{
  "train_examples": 42238,
  "crop_scale_min": 0.5,
  "hidden_act": "prelu",
  "stem": "deep",
  "mixing": "cutmix",
  "residual_init": "scaled_by_depth",
  "muon_scale": "original",
  "nesterov": true,
  "adamw_lr_other_params": 0.00084,
  "cautious_weight_decay": true,
  "max_steps": 12300,
  "epochs": 149.1,
  "final_lr_fraction": 0.05,
  "weight_decay": 0.01
}
Rows from block 4 of a small image classifier, named by matrix and row number. Rows with one number belong to one channel. Each number is 200 + 40 x the weight over its row's rms, rounded and kept within 0 to 999. All counts start at 0. After the name is the row's rms in percent of the matrix's.
Before each channel's rows are labels from the 100 images, of 14848, where the channel reaches its highest value: "top examples" is what is common among them. Only what is clearly more common there than usual is listed. The data: capsule endoscopy frames (Kvasir-Capsule).
# convs0: first 3x3 conv (model.blocks.4.convs.0.weight, 144x144x3x3, each kernel summed), inputs 0-143
# convs1: second 3x3 conv (model.blocks.4.convs.1.weight, 144x144x3x3, transposed, each kernel summed), outputs 0-143

top examples: finding: reduced mucosal view
convs0.42,092,137,134,229,163,198,171,201,166,176,228,119,112,205,163,180,193,224,157,242,243,145,204,191,288,188,166,184,161,200,141,145,193,248,245,190,221,240,258,193,153,243,185,210,156,216,241,250,220,161,196,177,177,228,203,205,218,144,269,254,207,170,228,174,156,184,213,192,164,308,262,164,182,204,195,193,254,101,195,169,154,243,196,211,178,122,224,196,158,172,160,232,174,173,171,267,204,217,250,241,180,243,148,220,154,200,224,142,207,220,242,288,146,165,255,195,198,180,216,219,181,243,185,240,227,190,177,298,257,160,199,187,291,211,279,194,167,151,170,159,194,186,216,227,157
convs1.42,094,161,203,177,187,210,233,190,235,267,158,98,155,139,203,273,246,140,209,246,256,178,256,210,237,158,200,186,208,246,264,149,248,201,247,151,200,253,256,226,227,152,214,236,215,182,215,282,242,177,143,190,191,225,118,182,195,238,255,179,180,149,116,245,172,196,195,121,164,164,187,116,141,231,166,257,195,291,233,183,152,128,197,188,183,198,288,176,195,213,213,215,168,213,165,275,202,181,86,227,207,232,213,209,207,216,174,184,158,201,189,252,206,186,171,179,233,219,216,207,189,168,191,195,176,175,219,209,148,248,192,209,163,218,148,152,117,210,232,255,183,188,216,223,147

top examples: finding: pylorus
convs0.27,095,223,199,208,219,204,186,286,191,216,191,200,241,164,156,166,159,169,245,290,234,221,203,185,270,198,113,152,138,160,177,176,273,172,216,231,158,185,203,194,233,165,208,186,217,200,215,146,188,179,195,224,205,198,216,213,253,232,217,235,216,153,223,139,210,223,172,183,176,226,290,122,204,248,284,287,128,212,200,185,236,148,152,215,216,182,190,212,191,190,136,160,232,229,219,221,293,213,231,188,213,173,180,229,157,174,204,280,155,206,202,206,240,241,161,166,229,197,163,189,230,178,182,197,191,247,50,136,173,258,208,184,135,180,174,215,169,183,118,100,213,267,206,211,210
convs1.27,109,251,206,194,191,171,218,181,158,132,67,179,233,178,227,215,176,261,225,209,155,197,211,79,197,274,181,215,130,222,230,214,206,209,237,181,257,113,185,180,284,184,197,193,178,214,217,269,214,188,197,178,221,273,259,224,134,255,36,226,165,180,171,142,244,191,167,224,173,176,199,232,187,156,205,201,229,178,187,180,242,174,137,232,228,255,194,187,176,172,152,183,208,202,215,209,248,148,238,189,236,228,163,177,223,160,178,150,252,212,170,181,170,155,259,136,227,234,173,250,246,234,211,244,211,153,144,172,156,161,236,178,144,235,197,225,232,211,212,191,213,171,167,208,219

top examples: finding: reduced mucosal view; finding: ulcer
convs0.102,130,162,245,238,143,151,199,175,249,145,181,239,224,159,193,128,250,233,287,199,142,210,223,167,206,158,127,178,253,236,217,167,208,147,192,266,164,238,276,200,246,138,256,175,139,222,207,214,234,118,227,224,190,207,235,158,202,140,239,230,222,183,185,197,209,180,99,113,134,216,210,133,185,206,262,193,225,161,232,259,244,212,177,195,184,181,183,188,232,243,194,214,223,168,286,215,226,274,169,165,204,247,162,176,202,254,223,175,195,220,210,152,226,182,237,207,183,244,193,231,131,147,234,151,199,153,174,162,196,113,224,249,220,225,216,211,196,251,242,155,257,264,263,184,168
convs1.102,111,220,206,233,205,233,157,182,211,77,164,199,265,231,182,247,205,227,240,189,229,277,203,181,129,250,162,150,206,164,141,257,176,243,269,231,142,245,178,110,161,246,205,169,188,166,195,208,217,257,223,273,134,168,281,249,176,231,231,231,189,197,120,168,171,106,226,258,217,216,230,166,239,176,201,191,158,236,180,172,220,181,228,223,196,176,214,190,257,198,80,158,161,229,236,143,204,169,193,196,204,257,172,171,208,218,224,237,192,196,180,227,188,169,194,228,243,177,270,231,164,119,190,134,224,189,161,193,263,225,210,192,218,159,194,139,215,163,205,158,183,154,167,212,127

top examples: finding: pylorus
convs0.26,079,184,243,224,206,204,192,198,260,199,183,199,237,177,189,232,227,195,192,221,177,160,224,276,209,194,198,141,187,170,211,230,206,170,145,203,226,105,224,263,222,166,295,206,195,122,295,210,212,157,224,290,130,191,184,218,211,196,226,299,113,152,281,238,202,178,243,131,189,224,179,157,142,224,265,206,153,216,213,162,160,254,248,227,166,222,208,226,203,147,185,126,147,108,199,201,216,231,249,237,166,169,199,186,195,129,133,140,183,168,204,231,201,230,206,219,265,129,180,234,155,259,118,200,232,226,208,214,215,201,215,131,177,221,152,249,242,225,219,221,225,207,203,205,176
convs1.26,091,268,182,188,176,190,282,209,168,58,228,158,236,210,207,280,216,193,235,212,171,205,210,207,273,170,179,171,169,189,107,203,223,132,171,172,178,203,185,157,176,191,219,210,214,225,267,226,241,227,220,280,184,111,185,229,205,254,194,263,206,241,251,163,210,201,170,134,250,184,210,154,196,139,186,170,256,259,162,212,187,207,204,258,251,204,187,180,221,188,118,170,158,108,263,190,215,155,239,241,166,222,195,238,232,211,174,171,151,228,159,159,189,178,234,202,228,162,179,198,232,194,191,134,254,148,258,233,211,253,261,221,210,177,172,100,203,180,269,229,238,187,240,176,205

top examples: finding: angiectasia
convs0.123,088,195,74,209,232,206,205,198,205,159,237,243,257,190,236,176,230,191,179,191,149,180,159,216,192,167,151,118,249,129,237,145,178,219,154,194,197,131,204,174,217,129,161,176,222,151,258,203,206,145,169,182,242,158,199,184,219,190,247,231,138,236,214,252,187,288,217,266,247,253,205,185,233,234,176,261,228,243,214,226,224,213,150,221,170,172,150,272,120,166,271,190,247,128,231,162,212,207,169,179,165,263,234,280,207,197,209,229,180,212,207,164,213,234,229,149,147,112,155,167,209,165,245,264,218,171,182,171,186,274,173,209,227,172,170,225,164,142,114,207,223,166,227,186,207
convs1.123,096,127,256,231,201,210,212,191,121,206,212,170,177,162,249,239,191,113,205,231,168,268,236,187,254,195,192,163,201,231,219,193,206,203,227,215,226,224,145,208,173,204,204,131,165,237,228,204,153,222,157,149,201,182,254,123,257,248,176,186,195,169,142,202,153,214,212,148,228,173,262,187,121,153,213,183,218,203,166,267,246,258,259,159,156,124,191,225,209,218,238,231,250,276,232,204,181,203,235,181,207,220,236,182,184,157,197,238,223,148,243,108,201,240,185,184,98,134,277,126,190,160,169,123,178,157,273,161,236,185,228,169,205,153,172,164,252,194,245,161,131,179,191,156,200

top examples: finding: ulcer
convs0.115,083,220,179,261,250,178,160,273,214,143,231,275,173,212,193,134,242,182,148,201,196,131,222,139,245,181,124,211,184,189,232,232,136,152,218,283,193,174,236,236,223,112,260,157,207,149,248,136,149,240,192,141,250,211,127,189,217,226,258,252,280,257,277,204,202,256,170,224,165,252,175,168,210,209,200,244,205,164,248,150,191,174,187,178,202,166,257,239,191,153,166,246,208,183,141,215,241,223,156,160,108,202,184,238,165,206,207,181,173,233,261,227,198,187,201,232,217,227,115,184,209,253,139,232,261,164,186,170,176,170,142,221,188,193,187,187,210,208,218,173,196,166,224,136,153
convs1.115,108,214,193,233,169,180,183,219,246,197,219,216,208,170,307,204,255,218,223,228,235,229,237,195,237,210,213,201,226,232,202,158,102,246,263,206,171,214,205,200,180,201,211,205,203,175,208,185,161,218,155,154,176,180,222,130,186,166,157,179,172,187,154,67,184,189,221,206,157,213,153,197,240,210,150,196,218,154,194,145,178,176,239,215,297,186,142,205,293,201,146,206,201,166,177,187,236,237,216,191,195,218,234,159,191,195,195,166,192,178,244,184,247,219,224,178,158,161,92,212,213,190,215,188,182,167,263,201,79,220,228,238,209,240,156,249,275,106,243,243,184,220,276,69,215

top examples: finding: pylorus
convs0.138,132,154,248,238,197,216,214,203,228,212,167,174,236,213,149,285,251,161,217,142,157,160,176,174,170,142,212,201,139,235,253,255,192,153,177,180,189,189,90,171,165,240,164,224,188,193,171,191,219,250,181,283,212,198,219,215,152,199,230,230,147,229,224,263,183,231,245,86,193,227,155,175,220,180,242,268,194,210,198,153,207,155,207,240,214,194,239,131,145,163,187,270,246,159,198,272,183,185,221,194,219,260,253,183,262,186,231,136,202,136,158,272,240,224,283,207,200,214,198,201,173,134,204,138,195,224,211,205,242,169,247,213,204,239,197,140,186,224,261,145,199,181,201,126,108
convs1.138,104,183,132,226,246,221,175,152,162,275,234,170,197,182,181,156,198,189,224,254,205,138,185,139,138,215,212,193,193,245,277,179,226,200,205,151,200,182,178,150,210,216,200,176,209,164,235,159,237,184,207,219,228,218,197,294,219,143,267,213,176,168,209,202,241,282,140,120,215,198,200,206,248,183,175,235,234,128,138,151,214,205,222,196,210,189,270,157,202,142,223,241,198,212,226,189,248,123,234,220,184,185,203,171,333,130,254,233,149,179,173,184,225,252,209,233,210,153,220,141,209,219,131,244,126,210,192,142,282,225,235,213,229,174,216,147,237,236,205,259,146,284,163,172,201

top examples: finding: ileocecal valve
convs0.55,114,180,209,263,169,222,200,144,175,171,253,217,204,88,166,267,232,220,252,203,148,141,176,233,233,191,243,125,194,188,199,262,205,208,133,179,156,161,166,234,175,271,117,189,191,199,208,225,186,205,212,197,242,243,209,196,239,217,235,200,277,171,205,262,146,225,206,208,107,165,116,247,248,178,161,246,196,183,282,246,246,230,150,209,187,240,190,190,139,174,161,189,158,169,241,146,150,203,167,219,271,209,171,202,318,170,195,191,212,196,153,189,256,156,180,205,268,167,233,140,198,189,205,230,190,196,240,176,197,230,173,234,92,185,238,189,140,219,183,177,156,207,157,166,192
convs1.55,111,278,244,242,186,206,145,143,140,115,193,196,188,213,148,231,234,149,205,139,211,150,217,216,173,205,182,227,193,203,238,209,223,195,212,139,193,161,227,255,241,208,177,176,217,224,234,261,169,185,197,187,202,213,152,219,209,196,228,201,225,209,276,228,214,131,172,187,56,119,226,225,120,203,179,157,137,153,277,184,257,259,180,196,190,147,171,133,150,171,137,234,126,228,169,204,200,189,234,191,180,174,221,262,216,249,259,177,225,206,225,230,211,144,151,219,209,258,212,140,187,198,207,254,169,202,185,238,226,170,207,213,189,178,177,209,334,208,216,206,118,181,194,246,255

top examples: finding: pylorus
convs0.142,086,240,182,145,193,243,207,244,228,169,224,226,174,195,186,184,210,136,176,187,214,180,207,143,274,190,137,185,188,174,257,266,170,237,193,221,229,213,167,199,264,213,225,142,174,184,206,124,190,178,206,246,257,265,195,142,181,265,173,172,268,136,170,195,232,219,223,220,279,148,178,292,225,172,218,212,201,181,239,248,269,240,190,186,202,200,133,197,282,208,246,100,217,154,187,222,274,166,251,230,147,226,232,225,282,120,160,232,196,139,230,135,172,187,191,210,173,195,169,190,219,192,175,261,201,173,174,205,192,195,245,192,236,158,301,160,198,175,159,212,247,293,161,204,221
convs1.142,105,189,250,125,188,142,256,214,208,131,170,231,233,179,178,153,191,163,191,228,209,207,235,110,214,145,237,181,127,199,188,204,224,217,179,240,247,125,202,203,237,174,207,191,180,131,195,204,213,233,209,153,201,254,202,170,170,198,44,210,143,155,276,194,286,171,211,196,214,153,212,189,162,224,132,200,183,218,152,187,191,194,172,208,190,270,172,195,261,219,224,160,188,179,148,228,207,197,247,268,226,243,121,235,219,164,173,244,149,206,200,178,173,243,219,245,273,135,156,138,137,265,184,246,227,197,218,194,158,173,137,203,195,230,200,174,229,218,230,207,197,228,79,190,190

top examples: finding: reduced mucosal view
convs0.51,118,188,242,154,221,169,165,199,214,126,180,192,116,194,179,216,210,161,267,228,134,340,162,160,251,205,233,209,197,226,160,232,157,184,198,159,175,168,188,231,152,265,260,188,193,173,196,217,271,200,237,178,247,181,164,237,252,257,144,179,169,193,213,222,184,207,237,178,258,205,152,141,84,173,183,219,205,162,238,236,140,219,242,174,214,184,195,220,238,219,169,191,195,134,159,205,244,204,314,280,147,207,238,282,185,191,196,200,219,213,207,223,232,213,122,203,160,149,265,278,162,206,189,167,217,197,156,211,189,180,201,230,198,212,192,264,247,191,187,146,242,191,133,216,147
convs1.51,109,183,213,151,179,170,159,167,210,278,162,141,156,204,210,248,148,181,181,209,199,208,188,185,196,115,176,203,234,172,176,172,186,155,281,158,192,107,226,181,172,185,146,155,219,239,294,199,204,198,259,119,186,184,155,194,125,219,215,164,186,162,214,155,205,173,176,183,244,242,212,145,145,182,185,191,160,206,197,183,232,175,150,192,218,261,200,200,186,229,351,132,211,196,208,275,187,165,191,251,210,205,112,235,145,169,196,200,196,152,221,127,76,153,246,220,219,236,156,251,240,174,193,231,178,175,168,202,200,274,255,216,163,152,186,203,173,150,195,169,211,226,182,208,217

top examples: finding: pylorus; finding: angiectasia
convs0.127,118,253,188,174,180,244,243,246,226,271,229,155,228,201,195,191,189,116,271,188,177,190,180,192,211,226,185,227,151,150,177,161,210,135,173,229,140,165,178,195,137,201,198,184,136,178,141,159,167,226,195,246,184,161,209,157,201,206,139,177,191,192,221,272,188,143,248,228,233,173,212,190,204,211,270,206,243,229,296,259,239,172,231,221,192,251,234,206,162,146,195,274,225,222,161,110,142,226,222,228,204,232,205,215,232,258,195,148,229,261,277,230,217,184,247,159,179,142,209,250,179,175,149,250,181,220,252,201,168,168,244,161,160,169,210,231,270,209,246,133,271,196,161,149,316
convs1.127,100,193,142,154,178,210,209,196,227,248,173,205,217,180,259,231,118,203,153,222,155,165,197,260,233,289,188,135,140,206,210,152,266,206,192,184,167,187,159,191,169,189,237,174,174,198,235,99,161,163,202,187,189,265,191,275,193,179,194,134,208,229,211,165,230,161,186,188,149,216,214,126,176,230,266,207,164,189,248,203,173,246,219,182,159,172,279,212,275,181,167,254,237,243,147,256,210,158,152,317,219,235,239,226,178,160,211,183,190,117,218,238,237,235,199,192,106,116,158,174,220,225,203,149,209,190,182,141,217,153,220,182,206,219,137,264,254,185,197,187,223,154,193,244,251

top examples: finding: blood fresh
convs0.120,069,155,247,214,182,157,117,198,175,213,207,175,230,263,310,147,137,175,189,270,217,200,196,193,150,161,283,221,190,197,160,138,203,190,171,283,157,205,190,234,207,171,194,239,164,152,222,182,185,220,192,231,214,167,164,231,208,165,186,156,173,244,222,197,205,203,99,123,199,123,186,224,163,244,164,203,179,154,227,236,201,216,176,126,185,161,182,161,199,177,172,181,190,233,173,164,249,180,189,239,152,215,244,159,161,141,241,198,167,198,193,262,222,205,180,245,185,229,278,219,137,137,202,121,232,241,136,127,168,205,171,237,183,305,235,283,194,251,141,182,173,234,190,187,154
convs1.120,086,152,222,221,153,253,219,155,178,241,183,201,266,190,189,229,198,233,192,205,181,251,147,211,165,124,226,233,210,213,187,167,199,181,200,258,189,226,179,189,212,247,259,154,212,255,137,220,280,188,212,135,272,169,233,184,270,212,258,209,249,229,190,247,241,207,167,200,217,237,263,249,137,216,204,234,220,176,271,241,176,191,176,266,236,190,205,225,217,237,198,170,231,111,134,245,224,231,274,199,172,70,265,244,199,181,275,202,183,200,156,177,245,184,199,187,212,141,133,226,186,138,224,205,275,198,247,212,144,174,252,249,202,160,226,194,196,150,171,152,181,190,116,143,227

top examples: finding: ulcer
convs0.72,096,225,176,216,187,245,191,225,175,207,225,168,236,168,194,191,200,177,236,253,203,196,153,225,210,192,227,149,240,310,169,178,133,200,170,307,197,189,166,154,180,174,177,134,155,233,240,185,206,191,120,141,212,220,130,166,231,216,257,227,160,136,235,187,132,151,255,246,225,182,146,220,212,224,187,112,234,241,227,165,165,93,196,240,202,160,169,191,173,190,260,252,220,172,255,201,182,209,172,171,165,281,200,149,171,131,172,165,150,220,236,145,203,210,197,175,135,137,131,245,247,174,212,253,214,214,245,252,166,215,215,274,198,212,221,213,231,238,242,233,191,198,134,206,125
convs1.72,089,223,165,154,194,211,166,233,267,268,253,220,124,204,179,251,220,231,182,198,196,187,253,184,301,190,213,229,211,165,154,225,163,151,226,242,162,185,238,169,143,219,242,92,171,282,254,102,158,194,251,114,228,183,218,191,221,198,270,215,165,139,184,182,168,210,253,195,211,118,203,242,248,203,225,106,211,224,218,180,225,195,192,217,212,260,170,188,226,193,267,142,192,222,180,133,224,252,195,241,196,160,172,127,208,211,248,176,222,212,212,179,213,155,272,238,175,151,229,128,142,214,198,203,123,218,233,235,215,201,248,186,176,184,194,156,186,263,248,244,261,205,189,190,214

top examples: finding: reduced mucosal view
convs0.89,132,165,173,232,239,174,264,237,128,213,162,227,151,196,99,212,262,123,279,175,170,212,151,220,189,144,245,165,119,164,198,289,151,261,158,225,176,232,228,236,205,149,227,162,169,261,217,145,240,242,210,197,217,218,245,245,258,203,121,213,134,155,150,228,214,235,190,163,232,205,136,144,178,139,130,219,155,197,236,170,197,187,174,291,188,184,240,231,167,225,151,145,226,193,182,187,245,205,249,230,225,133,235,209,204,256,212,207,174,173,179,222,189,201,144,178,186,186,180,223,228,196,162,215,228,258,238,231,178,201,195,179,187,269,210,246,225,233,171,244,176,257,291,154,192
convs1.89,116,116,181,150,175,186,204,193,272,234,191,197,157,218,228,187,158,119,203,226,206,196,216,200,147,205,199,269,178,195,259,212,217,200,208,158,163,165,172,248,142,214,143,186,187,219,215,218,234,188,231,232,246,242,244,230,161,185,194,187,221,236,230,274,195,242,142,174,201,201,134,145,203,161,192,174,225,241,199,217,153,202,199,173,244,261,194,184,99,247,158,219,172,186,203,224,177,221,218,184,199,126,150,253,232,176,162,188,170,146,195,244,229,180,211,99,238,200,160,293,204,215,133,217,156,212,201,247,67,193,265,168,145,199,227,278,264,161,105,259,160,202,141,210,184

top examples: finding: angiectasia
convs0.41,087,174,207,195,167,203,159,238,214,193,225,200,237,226,240,175,128,129,231,165,198,267,204,133,130,188,179,120,190,164,222,204,178,198,246,273,111,248,192,240,168,193,200,228,200,166,191,185,268,214,133,250,164,204,201,150,187,297,187,221,183,199,243,214,206,192,256,156,186,213,160,178,252,203,191,220,192,152,173,265,241,224,206,80,208,232,248,134,244,260,166,156,165,182,240,190,191,234,231,148,175,199,258,220,200,183,160,248,199,172,170,214,183,269,164,173,183,144,292,146,245,227,195,164,132,178,216,207,169,199,203,223,171,181,166,149,153,247,266,247,131,251,184,270,256
convs1.41,102,174,223,140,202,195,241,151,189,207,219,200,188,227,248,152,97,188,214,189,210,239,231,195,156,245,262,87,113,267,211,141,236,237,213,144,185,255,235,216,233,248,202,196,211,160,216,192,164,182,152,202,180,218,177,181,216,220,194,208,184,190,218,201,229,242,157,159,146,212,194,226,199,206,166,227,252,224,216,195,225,218,249,179,212,217,251,193,297,194,157,219,236,229,201,246,216,188,218,220,188,244,193,204,88,139,138,136,226,114,207,235,224,206,211,229,192,165,176,134,272,158,162,115,224,190,212,191,137,193,224,257,228,159,185,140,197,223,152,276,163,232,227,130,311

top examples: finding: ileocecal valve
convs0.85,094,183,145,137,166,277,266,220,226,256,210,165,153,214,254,202,165,235,270,229,154,125,225,237,212,207,209,211,204,156,255,255,162,203,141,228,178,219,183,208,266,199,189,138,183,213,217,229,244,263,135,193,269,184,137,181,228,173,287,168,203,223,201,213,209,158,283,215,199,232,211,247,195,170,204,249,151,188,253,189,232,218,260,280,113,226,213,199,234,288,163,220,182,267,181,171,219,192,188,215,199,218,217,167,115,139,232,246,171,200,213,174,216,213,209,182,113,180,260,164,172,177,161,235,181,196,222,244,161,191,259,181,256,303,193,235,205,247,126,173,223,216,209,177,184
convs1.85,099,214,245,112,135,239,186,213,217,218,145,63,160,260,243,254,276,143,208,177,247,181,184,234,179,192,187,310,197,171,211,218,156,128,181,160,209,192,144,185,202,218,171,136,196,206,175,191,268,154,153,208,205,241,128,188,201,132,195,178,258,183,254,217,159,220,192,231,181,141,169,184,222,191,140,224,210,172,181,228,170,205,210,185,191,173,225,226,156,212,122,198,139,217,148,239,174,179,183,185,170,253,211,258,210,168,256,248,177,182,166,184,165,246,275,236,170,233,265,254,181,261,218,146,232,224,271,244,265,236,164,218,240,200,233,220,140,238,244,201,193,202,147,210,204

top examples: finding: reduced mucosal view
convs0.30,105,233,169,188,167,98,164,173,244,198,197,290,184,173,201,212,168,230,207,235,213,163,169,159,175,140,256,198,191,193,205,212,218,203,194,178,163,254,231,201,201,287,244,176,194,175,172,164,263,191,152,217,234,243,197,234,146,258,138,199,208,201,162,129,190,187,199,197,259,227,164,260,239,170,168,150,258,225,219,150,211,226,266,243,178,215,228,208,229,206,197,241,166,182,201,128,220,218,172,160,117,246,174,235,241,214,106,137,165,218,197,194,146,216,205,193,219,223,144,247,151,235,128,118,187,220,191,173,296,154,147,314,154,130,204,212,170,221,130,193,228,218,155,193,158
convs1.30,102,216,239,229,265,139,155,176,219,257,205,194,188,209,173,210,117,236,198,230,208,229,223,192,209,224,188,191,162,172,284,167,260,219,225,255,169,163,236,137,194,167,167,174,197,213,221,235,182,241,252,168,162,211,198,174,124,139,154,243,230,187,179,113,154,147,210,180,219,245,132,237,95,208,264,257,162,171,239,175,118,206,219,230,210,208,176,200,273,229,250,217,235,189,181,195,178,162,187,259,229,241,231,168,263,225,280,154,133,215,229,198,139,274,210,135,203,228,190,145,194,277,213,220,181,213,182,203,94,190,212,226,219,207,166,226,255,223,215,136,278,170,211,183,233

top examples: finding: blood fresh
convs0.19,129,213,226,191,150,251,246,246,276,112,276,138,243,170,202,188,278,177,162,166,175,181,195,146,138,226,206,233,178,169,220,207,200,209,219,159,220,243,255,173,260,194,296,152,180,264,172,248,149,187,195,184,240,179,185,214,194,233,192,151,114,224,187,202,265,218,230,165,227,218,256,234,154,174,128,215,257,207,250,211,214,180,221,153,239,183,159,264,229,96,242,190,210,151,168,187,184,176,171,179,162,166,235,114,168,165,137,203,216,185,255,173,177,230,210,123,223,178,186,253,241,238,212,174,241,200,128,150,222,198,239,211,237,200,226,233,293,172,162,212,204,200,125,205,195
convs1.19,109,190,148,160,159,199,227,144,165,180,205,256,154,187,256,206,128,182,149,150,206,114,204,277,217,204,227,215,175,176,164,198,249,223,176,199,213,186,190,206,211,198,163,143,220,204,155,183,196,214,189,250,149,199,146,241,188,168,196,179,183,234,157,158,284,245,156,248,144,257,204,210,194,229,177,184,165,150,233,240,229,211,154,232,173,141,174,121,223,154,241,222,209,159,196,176,122,247,162,123,207,129,267,258,141,288,147,188,231,125,175,207,209,177,199,239,173,249,243,188,164,166,165,218,186,202,189,171,178,168,196,216,161,214,157,185,153,141,143,222,64,155,152,178,150

top examples: finding: angiectasia
convs0.71,072,205,180,215,274,231,205,218,216,188,153,206,123,206,181,207,152,255,228,161,272,134,193,199,173,215,213,112,144,207,230,222,218,230,227,222,217,184,208,173,231,223,179,147,207,176,178,164,221,205,262,179,276,158,174,199,213,133,192,190,135,258,219,191,230,227,239,230,173,278,153,246,176,201,165,173,233,176,250,159,165,197,200,266,186,156,249,168,99,177,171,206,214,242,186,211,228,213,213,143,193,139,195,237,236,197,108,177,250,207,301,94,253,149,160,300,262,203,286,203,230,200,293,182,186,188,201,177,149,183,215,184,187,226,201,152,273,168,179,218,182,180,198,182,181
convs1.71,087,226,184,178,186,264,149,237,283,120,183,213,144,232,206,182,172,285,183,272,149,189,205,195,244,182,229,171,220,193,207,210,212,257,157,309,189,204,204,218,194,209,201,176,222,185,163,237,145,145,186,223,202,236,273,232,216,152,150,219,245,207,204,171,240,190,184,124,134,184,203,196,207,160,227,208,213,223,196,219,228,224,196,228,225,267,151,172,215,239,182,114,139,150,188,213,245,217,191,185,150,186,269,140,190,142,52,178,108,210,248,219,205,177,204,176,245,171,164,249,205,199,181,207,255,188,244,224,181,199,194,256,238,193,164,226,228,132,180,273,147,162,113,190,217

top examples: finding: reduced mucosal view; finding: blood fresh
convs0.122,068,148,202,181,178,217,192,188,215,189,212,149,149,130,173,213,218,230,164,160,227,206,148,209,217,206,229,195,251,190,183,182,223,180,310,156,162,193,235,169,199,166,166,118,206,252,201,157,274,254,236,168,229,138,192,144,168,187,186,208,204,136,203,208,221,193,218,118,173,245,262,199,268,169,200,155,239,178,174,227,200,197,156,225,177,254,145,134,187,222,228,158,142,197,191,203,123,236,279,237,198,198,175,227,248,176,123,136,197,218,165,174,140,135,210,221,178,164,163,226,145,243,134,273,259,229,253,176,146,182,260,161,223,128,241,258,245,179,181,218,289,210,262,194,228
convs1.122,100,150,139,177,280,250,176,205,161,231,154,202,154,191,154,185,243,208,242,194,177,235,188,224,107,183,237,246,224,233,209,235,288,209,195,221,217,182,265,220,159,197,194,225,217,226,167,256,210,188,218,194,245,189,145,221,124,197,124,239,199,221,209,232,297,230,176,206,258,276,263,163,189,254,190,271,246,233,255,189,145,163,214,245,157,229,182,163,276,200,159,121,229,208,174,150,221,214,172,227,136,93,238,214,246,178,222,259,172,220,168,152,181,252,188,199,236,243,179,267,264,207,233,195,236,225,224,161,170,190,209,210,160,166,174,140,278,187,160,154,228,166,177,176,218

top examples: finding: blood fresh
convs0.137,094,224,221,154,284,203,205,215,193,158,162,249,234,217,203,134,190,232,176,199,198,220,199,224,184,212,158,266,275,197,259,108,183,245,151,185,263,228,195,202,196,238,141,209,215,238,163,197,211,119,103,191,262,147,212,175,205,192,265,249,211,177,161,196,211,203,157,156,211,178,188,193,188,251,127,235,175,206,157,162,220,174,205,208,134,188,157,76,243,189,226,161,269,185,248,205,224,191,189,170,276,163,187,229,270,270,196,133,233,179,247,172,214,168,224,278,207,232,171,175,252,196,262,171,283,218,185,211,226,254,252,240,219,146,188,157,125,205,238,186,207,247,175,205,165
convs1.137,112,189,184,212,186,158,224,238,213,115,184,264,124,178,185,163,194,185,146,212,208,187,255,225,259,260,187,153,215,171,255,167,255,278,242,207,253,217,231,271,132,177,220,224,219,185,235,267,146,156,194,228,184,202,162,127,153,188,216,233,190,215,198,187,239,173,177,225,156,238,233,174,175,195,181,154,148,136,160,216,179,221,180,189,218,114,129,155,215,180,201,233,193,141,163,128,143,212,198,247,197,211,221,155,187,197,200,85,119,172,177,155,232,250,212,237,206,197,208,120,164,142,167,204,147,149,219,237,217,187,194,259,222,177,180,86,206,235,156,157,215,203,174,157,136

top examples: finding: foreign body
convs0.76,063,187,211,169,131,246,174,228,182,212,198,190,181,170,224,275,220,210,214,235,248,214,161,206,254,255,220,161,197,265,209,179,235,150,150,180,147,150,279,187,236,159,97,132,197,218,253,238,240,186,224,175,169,241,160,217,222,156,143,223,187,168,167,251,206,173,261,180,221,243,192,184,248,235,139,156,273,210,232,206,214,160,163,246,177,202,235,192,153,243,105,184,173,145,203,253,198,170,296,236,148,191,225,168,197,158,223,190,117,203,166,170,186,194,201,167,236,84,194,148,139,188,170,241,210,159,205,141,140,165,182,231,134,245,247,198,187,193,212,199,159,216,146,122,194
convs1.76,091,166,138,275,185,254,158,227,154,112,179,97,204,188,234,177,199,229,235,237,172,236,222,191,158,246,194,205,205,195,191,205,162,229,199,190,219,197,211,163,261,238,221,223,247,235,194,192,226,214,231,231,260,251,145,296,127,239,94,203,198,253,134,271,216,153,179,198,272,237,225,215,176,252,181,233,193,164,227,186,210,138,192,118,142,284,209,177,137,256,137,178,172,226,188,219,186,204,114,168,190,229,224,242,156,239,181,130,179,206,200,162,176,169,201,195,188,230,246,242,236,203,234,132,196,200,130,224,181,229,215,202,160,221,126,239,155,261,204,225,172,199,139,186,188